{"model": "image captioner", "dataset": "photos with spoken descriptions (Open Images, Localized Narratives)", "train_examples": 101725, "image_size": 32, "crop_scale_min": 0.5, "horizontal_flip": true, "tokenizer": "char", "vocab_size": 53, "encoder_arch": "vit", "encoder_norm": "layernorm_no_bias", "encoder_norm_position": "pre", "encoder_activation": "geglu", "encoder_mlp_ratio": 2, "encoder_head_dim": 16, "encoder_fused_qkv": false, "encoder_bias": "none", "encoder_qk_norm": false, "encoder_parallel_block": false, "encoder_inner_norm": false, "encoder_drop_path": 0.1, "encoder_patch_size": [4, 4], "encoder_conv_stem": false, "encoder_layers": 12, "encoder_width": 160, "encoder_positions": "sincos", "fusion": "cross_attention", "label_smoothing": 0.05, "decoder_width": 384, "decoder_layers": 8, "decoder_norm": "layernorm_no_bias", "decoder_norm_position": "pre", "decoder_activation": "gelu_tanh", "decoder_mlp_ratio": 4, "decoder_head_dim": 32, "decoder_fused_qkv": false, "decoder_bias": "all", "decoder_qk_norm": false, "decoder_parallel_block": false, "decoder_inner_norm": true, "decoder_positions": "sincos", "decoder_cross_attention_every": 1, "decoder_tie_embeddings": false, "init": "orthogonal", "residual_init": "none", "optimizer": "soap", "beta2": 0.999, "learning_rate": 0.001, "beta1": 0.9, "shampoo_beta": 0.95, "eps": 1e-08, "precondition_frequency": 10, "max_precond_dim": 1024, "one_sided": false, "adamw_lr_other_params": 0.00079, "max_steps": 9600, "batch_size": 48, "epochs": 4.5, "lr_schedule": "linear", "final_lr_fraction": 0.01, "warmup_steps": 480, "weight_decay": 0.2, "adamw_weight_decay_other_params": 0}
Rows from block 5 of the text decoder, named by matrix and row number. Rows with one number belong to one attention dimension. Each number is 128 + 32 x the weight over its row's rms, rounded and kept within 0 to 255. All counts start at 0. Numbers have three digits each. After the name is the row's rms in percent of the matrix's.
# v: cross-attention value (decoder.blocks.5.cross_attn.v.weight, 384x160), inputs 80-159
# proj: cross-attention output (decoder.blocks.5.cross_attn.proj.weight, 384x384, transposed), outputs 77-153
v.177 098:119171125125150107088165140160071168183144095077152080071112160125146171177103156117128164158115155131135130101121137155155126095142097147184180146121137090073175108198096122109095153124097117065115138098171166170107142125201146115134162056
proj.177 105:204097117132186108115120142120097111159159138185158113133163208073069132137100119123105149076161135146135141143135081151156111115089169097133156152109125120138038110179100144144106102108101127108134100094087141094139172225096134142
v.178 102:099061115182140103147150168207150074137137123073178127083123073092126105101160113122015124196158143159131146076093100090139123176057137164068114175166176116121133214143137135126175103136069127153149135135159122086129089109144155096122184097
proj.178 100:124101177164142119172152146149159102100186119140131158069096143189135127156188098141122105085121090165156098118083130133186134178162132140150087119136110112088121127047110173163112111189145108156107160156119101121131124077056163153
v.179 089:146095194151072113175117101099126074100109153120049209144172148135131107181147131148179146134091125112101148212137103138106170108121103190135136143112117097076135064124117158154090050114158103137122117099106087138196178113123108119143167098
proj.179 104:149165134150104131104091108126168152166113125139139106095090128127123137133107180117121149117158110109114147131137154124066135165142111157176088090143124074169137133119133141079126129107137156109079106137145156125122186063166167147
v.180 096:143082118103180060145150098137143089106166059113129130189071137135142162087152111133119124101109109133113151150113185156108111117146152134115153146109104165125176088109191181091104092164129153211148086208142169109120142150071176156142115134
proj.180 099:121122166156067119105118112188100133122103152099137136114147089161142066174167133096126097103114152123102100106150107155165135105086141066175123119155129134157131136089103115108075141128108090110107171151115069107186122167107106156
v.181 079:156102156140103162123081136133165158110123149134150084125100103145096130205098103064114112094143161149101091139112178138123130120119107173099167120109144144122070093147073134155144074098180158197138118133117160084097087122115083158073095136
proj.181 089:089133186082142134177158165068092158120121118117128144106115133163131115141095169102111142171140114062055162152136079174145107120099154092167084121142138075087174143183107147136110135134122142215169152130116126154134104185136169103
v.182 101:144039121071118101156115113104106100123130157128169128134167066110125127093126102150154132163154140083111091118148119132129120104191170115164095132066117102135062119140102108147111080115136134154139107089093082087110152184198160111131031179
proj.182 108:115181175104120133150183160113127055110175162115179080128155119171120072108139180101124167170113127083172131100159121157169091118106112121127102147065156121082151163160154104104115141124131075161100145116202115073136117134123174108
v.183 106:140144130147132124144117172097116157125156144117115084116077167136081125138182138185115165089128118126178182124104138146124129183192101172065119115113160135214140168143133109161120112147146141100130117116112108192107103088140162097093092112
proj.183 102:123148136110070157134090097073185156151147126136143118132151134168119170082090072120148117161167119139120108117099109165138126076099111149142152107100115184166118120116111095144156087136196112146133166075123173164133122163127124123
v.184 083:125060123084080185086070180129108151170124075102135170113112088092127121166124149106112152140077122187094128134151102148115093193082185139104081099143187128072131124131091188150082154114118110145140149181161163140157106122164085133155152113
proj.184 092:132091104145184164112036117157060075182137141139085131081117130147112118131089133157082119137094165141135154136130079142131149168091078196110168113132130159198079119120212154162137119144171148155087120162112141051122116127122194100
v.185 085:157181073081125117146140101119088124153108095170131179120190163137102152122194136108127166122107151052130083154071116163148102076183127153100137155148145084113090147126096097095147162135139121112101094176122114113116164133128134146154065163
proj.185 092:109123120145135148117133142095077189084130161069145134151149133100149087134128138120176167154112155128165127159186101122110083133130171149174182168109093146097116080135109136142161140183084121122160153170131132196168094117169107137
v.186 098:075144074217140174162153134068153125126108141126137156161097112173118129106165061128074147077139174138093148076047096123150144137141129105129154160117114126144075159149142135203124134128120177097120143100105124113134086105201154096175106151
proj.186 106:138168141168140108160145093121136165154065100179185142099109132143102105114129110164129164128203170146143102101112113099210131145194125135104099161146184162116179087056148100135127143172149093102135135099106100113128136083120134156
v.187 085:099109161183165111169178087199130151151167201126121154107123192087139141174139148113110107161107072145150152159113103125119089113079112123124118141104089132161244117109024053138141162104115168111155067136154126120141134134087136088090103110
proj.187 089:146074098093095139099038162100140157146079165147113127094191182121131163147019179158109110159148170136167057124140106112116103100138126098104144128091091085165079182109080095135084102146150107129130123096097142094126143190127113137
v.188 089:160187099106171167127108076149124173145199080170048115191132060099115128088132121101154077145146161102124068151166145173094150117160100098135144110154121087163096087105164134141118203155120094146118102193101137086116154133111167084087128110
proj.188 093:109183093138165132141133057164067120073135129171171129125132112177111123158161144098168143110081163173099100146107129166138139116171131139150161149175124129120144112119080079091111088119130062146136123205135100107086125156127125137
v.189 086:085150172075137129116113111139079153110168106153096104105122114141162104150062172110147113180141161096141119071144083168170060113116127120091077099147110114100171133162057083132127161119147130095145091148117162122094118172103171145135107171
proj.189 091:171074128111138154152113086114077105154125203114096178121183121111102121138077128116187126157047168155154094133110099068131118136125140090113178144135093120098137125106123151108107135125071150132182131120111081177090157140097116128
v.190 089:125161142166109167131057176147165124112097114133099097144131117089173128088154117113097172104131139115169138113090138116133084185083141089075170125122114167112159112145161122139097102104108130140227169102164181086156130071059129144101154090
proj.190 095:146107168150085117127082176145119155157128099102119150147136105160103086142146063089140100132144150085135164162074151136173109130133168142113121181146099100152146105029174108160120105129184051127147109116134193168139155156174107156
v.191 089:109134152119117133151124157169075142092153096109148150109167117114197165213093147099100172145061057134149137102112120124148097101110152131102138151121101100086176093117134127124174125159104168117128110092164170118063065147097092121158151120
proj.191 093:137116044197144084119114073110079102135156194135094124153165090134115144190101120156142118085141158093170096158086135092110107138130141122108139086110130148142083136148087184120114127109095187091139084180147130113065156198081106148
v.192 092:124158060158111158189164113106154101099116057155170082098143166139119106148125106178136103152129136091104155142084151138146141170139099095098137117148161123154143133165183118147127119102150122113079122138171156145084130122098106148144119146
proj.192 097:121104109136135090111168190106111139123176128075128168124122097114150131097113167088085104098154121157112127168090116135099148099100155131149149084144127170118117161155097081099107142137124103106145164189106108101126097106141131099
v.193 099:077120120157107152095157072139117158133135077126132101060079063160108109101163083130095151155157079110146115131153141119113102152097093147132162143134162162156160132123133117129135135098096102146122109159103148109172116174144097093164177147
proj.193 096:136117116133117196108063126129095118174185168137156125078145116109153165117149134144137118063154138146100167132107139139183123093128163202161155101177189148157126139107157130120151133146042109128106074138076112083120108119153174170
v.194 113:076171156160119148171182124150146118098153160108158092124068074127100146141105141021112139087121152148202092115176176107098126161115119135103109170163129054122102087117154147134167137072115116129161144118149069093165117128093108141142173152
proj.194 108:172145148152157158128171107140133125161123105150142100117140092086197132096109126109079160170139064189081147138110120107164148186069171128089172167118154132118154130155156161100120172165099148148130166123144141099151196033059192093
v.195 112:139112191111156157135109152148117105141177193097141126189150097106140149179100181149063146086042146111127087128118152142086089090100102135137137129129088103118134120145133122116154133166124183143148154142124136093101161141108148098133197194
proj.195 106:210124118157148146184151156144135131154177114136077098104086115139142162122098115140104125128119181137169170097151094147178126114095147141122148146115088120136103127154152134151100154124141158166084043120181194111193157135104116156
v.196 123:147136183078157179133140138145139096034098159163139121203166090147151154109140166154133106110134092213123078177078194106061116108108127117102110128095123109100140100108105119181117181151139024144175093139131169121110135138124106139123095170
proj.196 108:130065152136101136171136114125139091112138108164075130100153099088114155113202143116092135082168141118156136120102146132126170174135110131145121118107104111110153125107151110112105167102133194118087191145154155105119127118163116131
v.197 110:124128084142152129118167121156151083099117094225104134159122174157171150161130136135123138109118088123113136088158105129108165121102105101108142134142165146094166127169139155142096128090103129125164113127155169152111071129140109098105106086
proj.197 100:115084110100106161111136142120126127132113141127130080179165168168151103159100146110150083125113134131078133157070111082123120155141172120183106111095097177190065131149116127181057081119147172136124178157170126102108160155166143171
v.198 123:089110137111125097158159140120073158183157138137089093072116111109051171103119102081078120109120103061121102120168128173150163155108104117158141093175125084112186105124111108034171149114153169095075165069168096152107139117070148140146148104
proj.198 112:135141088160204170135128175142063134202168167134076153122133185102168118158128125135112132074135132149108118155161108202123107140126114142086154128168152159135086118150112199067131125090153168111158122172079116127113144126111126111
v.199 118:105049092157108091047126132131159076074073133117097148049096163202156147137150126090141130106167150131166148076150138077111168126138083061100079156152142097126094141148193155139139064098142072087123140153098082150140077118139148097122136151
proj.199 104:207137091153125128138108119108150158186167138138198172129129109149133086094100131074073076170130102139105115110125086150159173181154171127115180180063125152107112197108095143140143078061128111131073168112145157206087194081115116065
v.200 107:070128094129089170114145150114055158134194141134138163203190149126164142109144120122131121156114072125173117121066127132083174167145101154097158033149112088124218113111164115119083209164129128072139103145106130149113135097157126118156125135
proj.200 101:101129142135142112117107133078149168120146147112115117132154170093175153156182111136147073081097145162168126089109151193146145165125138074158097027132132123152146135167168203081166165133135170058091157113097125130092133143111070112
v.201 121:158065100158091115129133099108108055122098131166087177066142155142105135113123101146132142124099143117151164114119100137179160148122162139069082139166135119165154141155170148174134085095101109153098078122114094159166115141176090137147096132
proj.201 101:137132141071102143110081153103116203119128145145145088172099132167113130113119113128166152103140067170093103133133135170096176099122135154123123146104127135178108195085111116140077127163169125134130127141114127092157110144125106173
v.202 099:136090109059108154062134100125161167101141148146131077138163087134156117090134119129112122111130123148170126106166165183140128144101174158083154132115099033101136104058163073121126156131109149123123132095076160148166153092136180152108084113
proj.202 102:122131149145124135112192150087140128144077102063101191075145103158132135125123117128135107159126142160143090088116130145155082140156091165174073122088126183125114116147139102091186115081124114142087148133178124199147156085114138089
v.203 114:160124111187104133080096069108117061125086114108112162155132160178098071141121102148177065155120118158098193120045105133129149088164142133159107121122137193103094173178110144250072106138167093152137098129112154159112122114160118101158135140
proj.203 095:090127139170105072151122100132121137113105146132135125109082112150072134094106116186119117146144106118159108160143123108097124102140123122138107153105155143143174156086062097101121164190167124133117154080128092168163150164164136114
v.204 123:118026029181115082122116138114131122143141135210129154124139146127132129127167095165138122105084122138153181121120096141128151105181115145189137073082149140136127161165168165155166089087197154128122140121117188125136143113196113118124069187
proj.204 109:101102039148160151159138127096138121110134129139148142168102191145113145157106150115127072147128148113123132124156113175102143075093174115135100108132149161186100150107072111121137112099128082110112157122117158191119137163093191159
v.205 102:148137144139163083154127103104116121161188155140147144155088083143140119118134146144202146144162141168110090090091109114106126117126143150137076124157149125126109091107151133136112107176128113137167187197071115133132178174160147137102124132
proj.205 097:129146160086120101138185138128156083107057135176176117065113118091102140091110106122161123152117137064104143146181128111165096163149138072148070145060167093109139143083104102119090127121203140071127149115133134118109218115080153103
v.206 092:134098156163098097148128101102117133099174163195126137119122095190160168129118125144131060115100100163122082153121142127113060084200153166133104087156099119156190104158056132152177125126123145147121085153168113080074128117103089065154112105
proj.206 095:089096128120099143116081170068078162143162158128123131215147145139124166101124114112131091116159106141142108071076082108131140103137097167134164137157127070148145156228153119111154141137156118169198150158127132131102165121105153158
v.207 130:100155119113086148099107196122160104107089146131148120162169156137172133183141168170156087104119091167076109114115109067074173102136160090111122128106090164122094097165128129153062184161139131136134149098148154208157109121157135146151142141
proj.207 105:175063147098138126125157167136138162110107156133111121151106092140087112169135121169123114138118097075166137137165146120162146188191170077134083130081089196155134113117114170165115148166103196104140168142122110085131084123186131081
v.208 137:109124084178109104116123081144150072070087103137142167053112155186104122096143072132103138119125103110101149098164170098152134149135076090122135137162141115150143125170145185175157122166137103110152061114116133193151118166200116122144079105
proj.208 115:117131082076083144132109138147112094185131094106190115160122182130123141107104192088121124107115090151085132111115104152129143126145128176132106145155074137126111207111112072161120063151149135055177083130110148104085192147151150156
v.209 125:102149151112146175158142167137116120175146184136160106121153063088196155109120154137090153205146125114121134152117133119105074123136119125126215099106151151099132064090173143129114191151133134090166104146191142081085144147136168151089096150
proj.209 116:120110115087107153087200107125178087103173153115119151093099130045144147133149140156117113097173216137158152098119122151190089124110145139135122140123105071098156093141199124109107123160084187100147073132157168118141125113143123162
v.210 127:146132113160139114114155083169105162165142106068114193071074136111093078098070072124089152120108123103192136096154190136187107171151132129122133087125150119125142214152142080104189112098168124077071152114144123136111143141138111154145103144
proj.210 113:113144117160133127154096133116136131095173122125105158167165135080108131116160099115104142178148161180145202099118108130036157135100102156180135161167142134159143118116106188172128127121134103096170129141083122158118077146151072126
v.211 118:140132152090092121140100181124221114115099139152122146184189126157133126162145187156109094119136085090117143155112090146047152134151163104155093132164113154106134105170109155101050121119134152173144124090117128138145097135131157090123155126
proj.211 104:141060148119109117136166158112079126158128156143197123133084100144114094190113072089063150094125096070125164125170111094115147159186123146089112122152116200172077109135113126098116108177138156157090151198116161120112126155166124104
v.212 170:086216231081158163152130139140114141149125154176166094177165089136161163130124168118121081160159096117097060145112088135090089126085148134136182065090121170157133087083067130100092177176166093172117134163121153139088163135121141131106099140
proj.212 132:112131134127081083109222120119142112127140177104122114155159122099126107156131183119117115079030123153171112118146158122118101132133114106155163082120137155112141099104176114101155166131079162034161164140106076164119158180172143091
v.213 119:093149155045141174169127098122108169105106152155127165152194056143113111072080132145111090191080112132113104139111130115079105151089126129109175094097128196189176125118109111100089149163102049142118137199148146086140154122120106141164152127
proj.213 109:075118115178102109099186107128103135103175139093107158151137126103131156160151161124153147081102127147128079140152124148063096085111136141186107112187119159116159182084179155113129172073133100117166151186144142108113098150114087128
v.214 089:138099115156056105098113128116095167130124119041110127119139129139169079191156147138162090127161126142093174083168152136133182092115144138115099117116128195131126187134113136112125139176105221073108197144098105152084113166124108110144216109
proj.214 096:131167161101143157147125144150135122107112151170138209121103134108109189133154147126074092132117155104128143165139089134131146124109137179203139065139135118175133118094127168148132090170120097144163068127078071125186164153095120125
v.215 135:125151098122179112151159102109062126204092102119119097047127136117102109075105097098142120166099083124207165179082142116125150176121155188136185121102164186137169178160140069093141065102160047096086105148158092156127153130097125147079133117
proj.215 124:129121096193154117058107160165160123154151120127115112082133130173187136148143119150129135115129150193076127118153114095091143081085096159145168151133174141127117094085108184063131153102124162108128149150139163111182059154151099182
v.216 115:091096112091185121074133135170072156161140154174118162134117095149127177121119108101171085172084127139149097138065118107087074088104128139097133071116154168166153099112107161112124148161140068095153099224116169096126239113088101181078142125
proj.216 103:075037139129161110138109102106112106136087199126145123141122151164080140105118168143173113125064189123165163112120137133173097133073083168128112152122178127093120124089144149107103113126109164089128110102136124205102153170125138079
v.217 131:118092131099092119135108180093167139170145129162121140192198107083117182107141159172094173122120171104147147111160054152172175139072105096153110148144068109104134085105100137055126157112112211152146177106189144204100088118128123118126139122
proj.217 115:149123154119117191135152176126123177079141128119186090100115144157111132219111105151110169103120141147100133134132140234088122126128124093091132099087076109123114104175139207158131119111126119098108120140154107104171072113092136160
v.218 091:125142119136142176200138081114120140104036137130109142143141122109126125165124156165085123213077159070155082183114137147100117133113173156082193155206116170117140071100151109129130120085126153173138102183089115085044091118099131114117086117
proj.218 089:101083077083131094069143140117084148113221113097106078162097108184126114132172110124180143146132123187121141174163124131181116110143177146084129132155171073181172140164115140076132045083180142180126122150161126163089116156148105174
v.219 110:108152207072140183142109136181161130135133145135168146181116098120173131107075162133130111149091126132112018145132174082090075106052178147199135064128102161144138101087129114086109117101147125157111136168148198105103153156114121158107091108
proj.219 096:127118182146100106107133109162072077127139147155130144167093095096123161142100184173069156162110116110133148122134201075124141172129105107164179109132167106188138083078142100185089182131106199115132122148121123152148109101150146133
v.220 091:059194162104089179081129158124137148128114110097108186126125057082151108166103138113111163154165172147140148118174160067080181140079144134135160144144112115133122133091156144106066143139115163126129143136162150172132144110112151197164122120
proj.220 093:178155160095096092127122084130138167109082082122166136121093197129080162100112106195192079117092091163093206113185145149161125177108094084171124116140104107112132106147193159145106097162099198092083106103113141127086145107168152065
v.221 100:055082154177119102116081097154132118116159131113134127144151094184101159080103118080112089136084074167122091128091106122100050100136117141173101117165111144143159067212167112156117174145140083100182071132058155095091158102115111145135126144
proj.221 099:182121146128124111135081122112154121098151073129126160075178142121126188129095125109120162140139139137091180091114106119131142105065141132139117123153131133123144118141128137128096146138126193156125160160162115086129155129134118092
v.222 129:099133161059115144091114143158184118110122146126170169179128084170160189111144156106102145120131086144090079129124086146077128085061113138161110122086078120126111118100099122119064162128158147169134170120088173152140116139074157104149130150
proj.222 112:139112176128115060098145120112071148145110169111134130135118104133101123155143189132085090158053080109082133064145146130135090141140159170051139128096095170117127128128170138084165184118116203161091150110133135106148100109120136083
v.223 103:092132173168171138122176112124152119139119129042101100105095165143092142154054122131146135086190175104201126092119153108191083133137087104154167132100134160147110117108131081124101106133204051158110156113095101151141110180131091135146157109
proj.223 095:141157134144161136144166105154143104119149153129187110126092069140191101184121116122056156124099129189192147094156192128115130101059115168137198110072134094101136133101079117085099134105146139127116159100131126104171074035124110123
v.224 099:168151140106143131134108177169074115125154133111083058177130116103128129153097138131093138085136136164128140166162123117104124129115161213114161085112135157120110105107100090066082109117168067138136131083123117133152122144093173115069101101
proj.224 096:173099184147115145131130064136173132145070146120119174128097094148081091146178108132141174119164156117170155154138127122078183181145172175142068142132065164138115173123138087183121113190152128107125110133132127125167104124210196142
v.225 092:123059140144093086112134068126164138112119125088158102084130158155163141089159113090158130112155174152115164126100179108156149171045140088151090152127126118120148205126110200130115072150144185080125093178141147154148126071161184113135130141
proj.225 097:124193165116108118171095132168133132159166152105137132082031113139146140164129162146120102120139126170118153169103057148253170151135167115102055125124092132122122087082088178117135091024063132086117107120146104176125108124136125118
v.226 098:130074117183068029174183191111099162121133083146131183161130158106116154146117123104148114104146138120079165088147105088133178109126133155165131124096129119103139152131172183110211124148143156155132130142124025094135134149121102072084129195
proj.226 101:149165172153174126107098190133124083125124147161085135098139171091141106099137091156130126179216079110093102137141140115184139184119086188109136096087103092134203127108097136175142185142118126141158077148124107099096114130102106087
v.227 104:105099176098102203114144139150148134137128173132098110171133116073141135154103087137090122084191132131088090114112131130079175133121158117133136084119110145081121131074082125112107199158109105177153147110110119090074149153101163166119095121
proj.227 104:132086118125151131139113145177127145096184139159125197138105161172107154143143126137126160135162107109076122117032121096103125097119142077138146155176119194129119142161204154167130113167128105076065075141127099122129084103127115158
v.228 090:143128198079217089146069115104117182159161112119116095132145155068152141128111186110110092124093167167143084180151080079122126165171144127112112130147130131100177111164134130137071133150139105113146155119106144129092107139097103114186073143
proj.228 095:178133119118105169125046185122138153178123128169087146082104127136105118125146079158147097108151107110162120092113057168094160157134161137100158106133122167133115148177188134080110114167166051118071125132090136120135097109106123197
v.229 098:145229168155114224123156094071158124089135153116131120102096110148139133123138135100103144130127107121153059096131122182105128079124073101120138131174109085089151080141074027141137149147190141138165150083105191143109156152080168125120112187
proj.229 101:125074137107158177160164100097158147117219133118086135158126140076147142137142130133112141108094164161155161158170081149118074109135147091164109137163120128081149187122088108105125130121188144159137118141165081098094109080150104165
v.230 092:141106125145123135141203135110107145162108181130131138121134115120078131151125130108132128137085133131107094149136100122170126072130113090096127118216127089117146145163085108144155124088146112102044106111097090181102164047092082148134129169
proj.230 101:150124153156075158131153152128176115123139159098065053132094172160141144125153137142141138160118154087129134132173129099145139069174175145139152132121106150144101110085081148103173084102052162085174169097140147115090119178119151096
v.231 091:123163065144134157113157109140134094065134108137124199095142200166131092103156123125191168161131079182103121092182099081196120123151085112129119155103158163126156120132178150114162122136135156105121120088183122191128130104132102078122144157
proj.231 091:139094109123085139122155172087083126099063093077104077148137113065177118150180130101136089145145074150110174135099108111120109150111053154141064114115133079114171152202076084079158119138180134169153136089142095138109157098076125134
v.232 091:140061080130133066154142134129128156164133062094160115123097148168198131128158092179089097088073105135090135145131138143136168098172126117115092115161057103133179147167163136142119077149157175159125091093182155138067141167124119137174200092
proj.232 094:153084155071115089107108154077163127162148205138118108163090123143132151116153118145140093150081127151041137119175190156174135141118154158126110158125146189137215135084093159107123161141067173130137130081156141178125128131168116156
v.233 092:166140131116110103045122103145170127118125124158160154156114142164098113104139125191157153187156095110082155167160133126102105137039068085148119155115085180115095048120107104159141114119179109158116116151111109162133114101163151198120133185
proj.233 099:103129095139124158141137085135116140195198139095133143118148084142110146110066168128140117128130136138204098171190176086130109115066123080124178170136107111115069175199104090116128066079159123096128071137167123152117201131132091152
v.234 103:144136177074185126140158122141106195164177187095117091142116161065095113079067138164149154113148126081192144141122162085123099137133176165152193120083123137142123143121142155087145132163116033164119106151116135112190131127101152149134107111
proj.234 107:176128085201115113143112164180141092169123123189115154080096112169147104145089111123176173104124185147132163086093119165084115157160133120125160130163164159205074175203168097152112115136131131112062181108113138055167089174147162136
v.235 089:111142169107118129086094094108178146072099092128092129118120113140150135155148134117134124097095120070082141116137104111095077167118091062101115109155107130101162109142099153183092123171159164153143118155123142119105107133111071129157128043
proj.235 098:141142074123111096120108112191146191188113153179132157118137125153143113121111112144104057164152079074120060072094137105117097111069095124118101164176149097108190132139193128134106096151128099173125128140080168166110160138128069150
v.236 095:152177094078151200167142157073109099130148142139126078139142091123139145162099157089156119146170126069123116139201078149132203125146067087112139072117107083161167127108083122188089177138153146151097137092082111129159116139083143122149098131
proj.236 102:096104125112155115120110111139130119107177103174166114158148086157115174120161144038102168186147158120146133077124117153105159121171160056162086134119137134065148110127165079176131108162116148142179132109202059137153089129135134201
v.237 091:108141180113110107124071168206186101108147073112119197080124103108084183114150101144115091162182191089131163115050154072101139057057116121123115140171154106089114136122135073177101112173098102124108149125141103116102186148085128120159133107
proj.237 095:072203121144128124179183100161151134077126108173157162083109201152069139163139091086114170183119041053147116099053091163110121131128110136155136135161105119129093145117124082093117079145171144141165139158116163121146094113166126074
v.238 104:097133099110155155153089092151142139136091124177182138147143136100106083118157126188150128120132123107155154180124131129087065115092147189150104081136136125151097106129128173118080061110145176171127175107116170125085155153142070119111070189
proj.238 102:147151130131138133082165133123109169127112129106126114147161132132125119130134133183129081169122165145112125034190119138129100092104165126162146096160080136177103118096128223127144140145162120132085091134129145127151144156131139137
v.239 093:125136039131089094151171140148114168116095186130120100182141086122132087170088130133121110106139100152140172193138217166084147098127132101137089141108132107191076136111104154180166133109183150145125122168135075087181119135100084125103092107
proj.239 106:097124074118152179134118074156147100135147114115119121182110132158074101109146111102073089119070142159142133093158109101104132111163127115119096116075084145132101095100142138148071093131156121172135100106128167152133186169106112107
v.240 118:140109082118105124107109150126113142126091136059124165096123152135090145164137083203131130148099139131139172134093165130108137111134124167107092123101169150155068112132180174117184103109109177111056127133170076126149119145134088123142123119
proj.240 110:093127122149146079161199117102074126123106158145130132158094163097119088097143133075166108086164133112157121078133132106103084122160147107104125087125098138145156144106141144145107141146077187132128145123085156133114205163068155087
v.241 084:090133179155153136130084102125096111100123136117143100111168128136098200113138098109150117130125149214172177080056117153122159161100149162165144138082176055103123112128101112172150126165102135105147168148103148186122145168184140104118180167
proj.241 090:069113120123140160166178127149178158117139144103151103113106097119106111175165136098131136155167127159124097154137058114112147129106083156082096080132093105142094073119113153088124122177116117134088160180133143109112124133123186124
v.242 094:100129179137094112132143114114107134157114152123112166088123182126102100108098124142127093164136112114130127097161162093165136090182056172151171110119099102113140180103148125107179116094157108136145116093153180131049151144157094087079082121
proj.242 101:216140142109128152159139166059093089101158106108160128136207165165110106102112131171147148129131079157090122061166147120074091151153084081174181105175141165134162103167115121118108113109134103141094132136142122147132159132069164145
v.243 094:112092181120120074133110104152118088147171099180157120073149111058128165142085120137050143163080089125098132122151117140119147131163139079160176112210134130152115110148124165161118166107125135117155097146144112096118119122121155089132162100
proj.243 106:123121127191092126068065176151087158086123104198090122123109183126140117145174115125128109145122065116110124140073096077164117111158116129136051097128136167134186152104153126147112126167124092110140091158106149075185071179090100149
v.244 099:197150126122100072176109065146177164119097128156112124209150163161170100171129118113150113095173131142063134155086116129105095138107195170121111103061095130134126124098088079103108083130116120220102103167133191076136170144097123091077125132
proj.244 099:115143142097129142139129117105113151105148153141108172163127095130140162177094132129108143142161130122139153087104148091094125137102088120137086138099123140124075135139105126182103125118117116143081105133197096183154135126150127115
v.245 093:158102068147182094165169063117147149148106116169109086126099134144147133172144034147162154125103099201115094133108150137169098151133099179121046152153173104121113127105110110143177107197165133111102104127152124192203095158161101128152108161
proj.245 099:175118115129079087164152149088161133123123182140065150170094105125127108102096163157102115128114153116132125165162136126196148169144148106134142140103102092084051090088093190118085156114125118091085132055063062084078170155120149110
v.246 117:152128091151101085114118080104145114081078121157157129082169113130158114138106139189126129139110169144156077133149114172070115131140099120178135184116130149132111115128179210153156058132134128100122088126126088168130101162137093118073083179
proj.246 111:180147126109177191139099142136148128102176117088120136170126100141170121085137135128140099128144106161043099163147133084137173129131132143115146100097126023104153102148080169091159127124152074142200033120161107109132183167144126129
v.247 095:087187153109102182124074140116133068075139142084173120152167143160121106116065094138115144174144135086099083135138128126137149138118156111087136154143147107152093135091087124155125113174102159098152185119160132130106130160103143146061165027
proj.247 098:059143108072098142126116113139171144147169175169131141142066112204164127125163134110111126062157134067081122153093119112099130173176154105144109112103161102157160132112139105153113135132147120175099128172145129156127130179135184185
v.248 087:134100155082125128112163181091201195149095167046187114085100086123142128109099101108121132067133110175097131165157178157058130129165143136126115096177106069113115171112128108138112162129076150051134111127135049143158134196096143197084076128
proj.248 096:144067103176110150167129142147131136098141094117166113052090151146101150073142118126101130172170116145094150110102142144152117115164133098118121098114129177155115092159168170125129174142119099107106102196122125145124140094107189147
v.249 113:132167216103146169109078138108089135141151107105066120154099142137106137170083124108115124135173140115129108158141132127066127106130144111117160074107116144141120119062095122107095149193065184187130130163103168126145127123097152193052132137
proj.249 104:122095137115107111110099056147165199092161123147167136137138125180193103090123165120095112134150147121088116128093116149048157104116133099158134124114150139120096188149053065181168146152130086111093099148146114121119090169165146137
v.250 099:185133132111114117115138141107094159118091080123130160085090177134156065179091130110098105132084179131100141167116114190122095180128134196128105155151116138159160120118121129108108076158124140106080109155154148075096103187142123123112062171
proj.250 101:155120141127171099108166087136140124142072128083139218148150169123120119103055111129111066137144135080119148108087143111188096190160107170166143109110131131145138086121109171121138128105162090084122113127080155086097187192115107123
v.251 097:138134066134120137087095122118120082119126129143089171127124122181148138133134098108151127146100165138174190173189116155126186140080060057097131125146168136129144103155134119125158118138145111102057121120116166115134112104149113085151116163
proj.251 103:142121150179100097153110099113111074084179117162168136159134124097122112119154098123124160077143175130170135114126122068116136089131134131148214121127113096132110102132068147097139124093154102181170159126164107191073068145117103141
v.252 088:130052163129142131121122132106184122104130118144123126187096088098199088156176154092077116135142096080124172154091082055093097202139158157125104116157143137137163146105114142181092109103110158120124124171138158152153098139154118160117184136
proj.252 099:153146156203110115146120133129106210163108154147093142074071075119194101094139116137149130145119117089102072144072134067147141156038140163107114145161068157150095134121146154110107177140116089118155124116104098077097090120144110136
v.253 089:214186081092177115142109102184086168095157103104079147117093083096138066161108119137048093141100114103198112127157138139173137185193135141118123136149104125104135140107148121116083163157102073139087149124140145142108163121138111108114164102
proj.253 093:167091127134172083166132087089098111137177084170149160170114160228099143115170111116143160112101157139129140139088126166102125121203159107203148191157179175104145097119193092087103177118119073126107138116179130143137087091150064136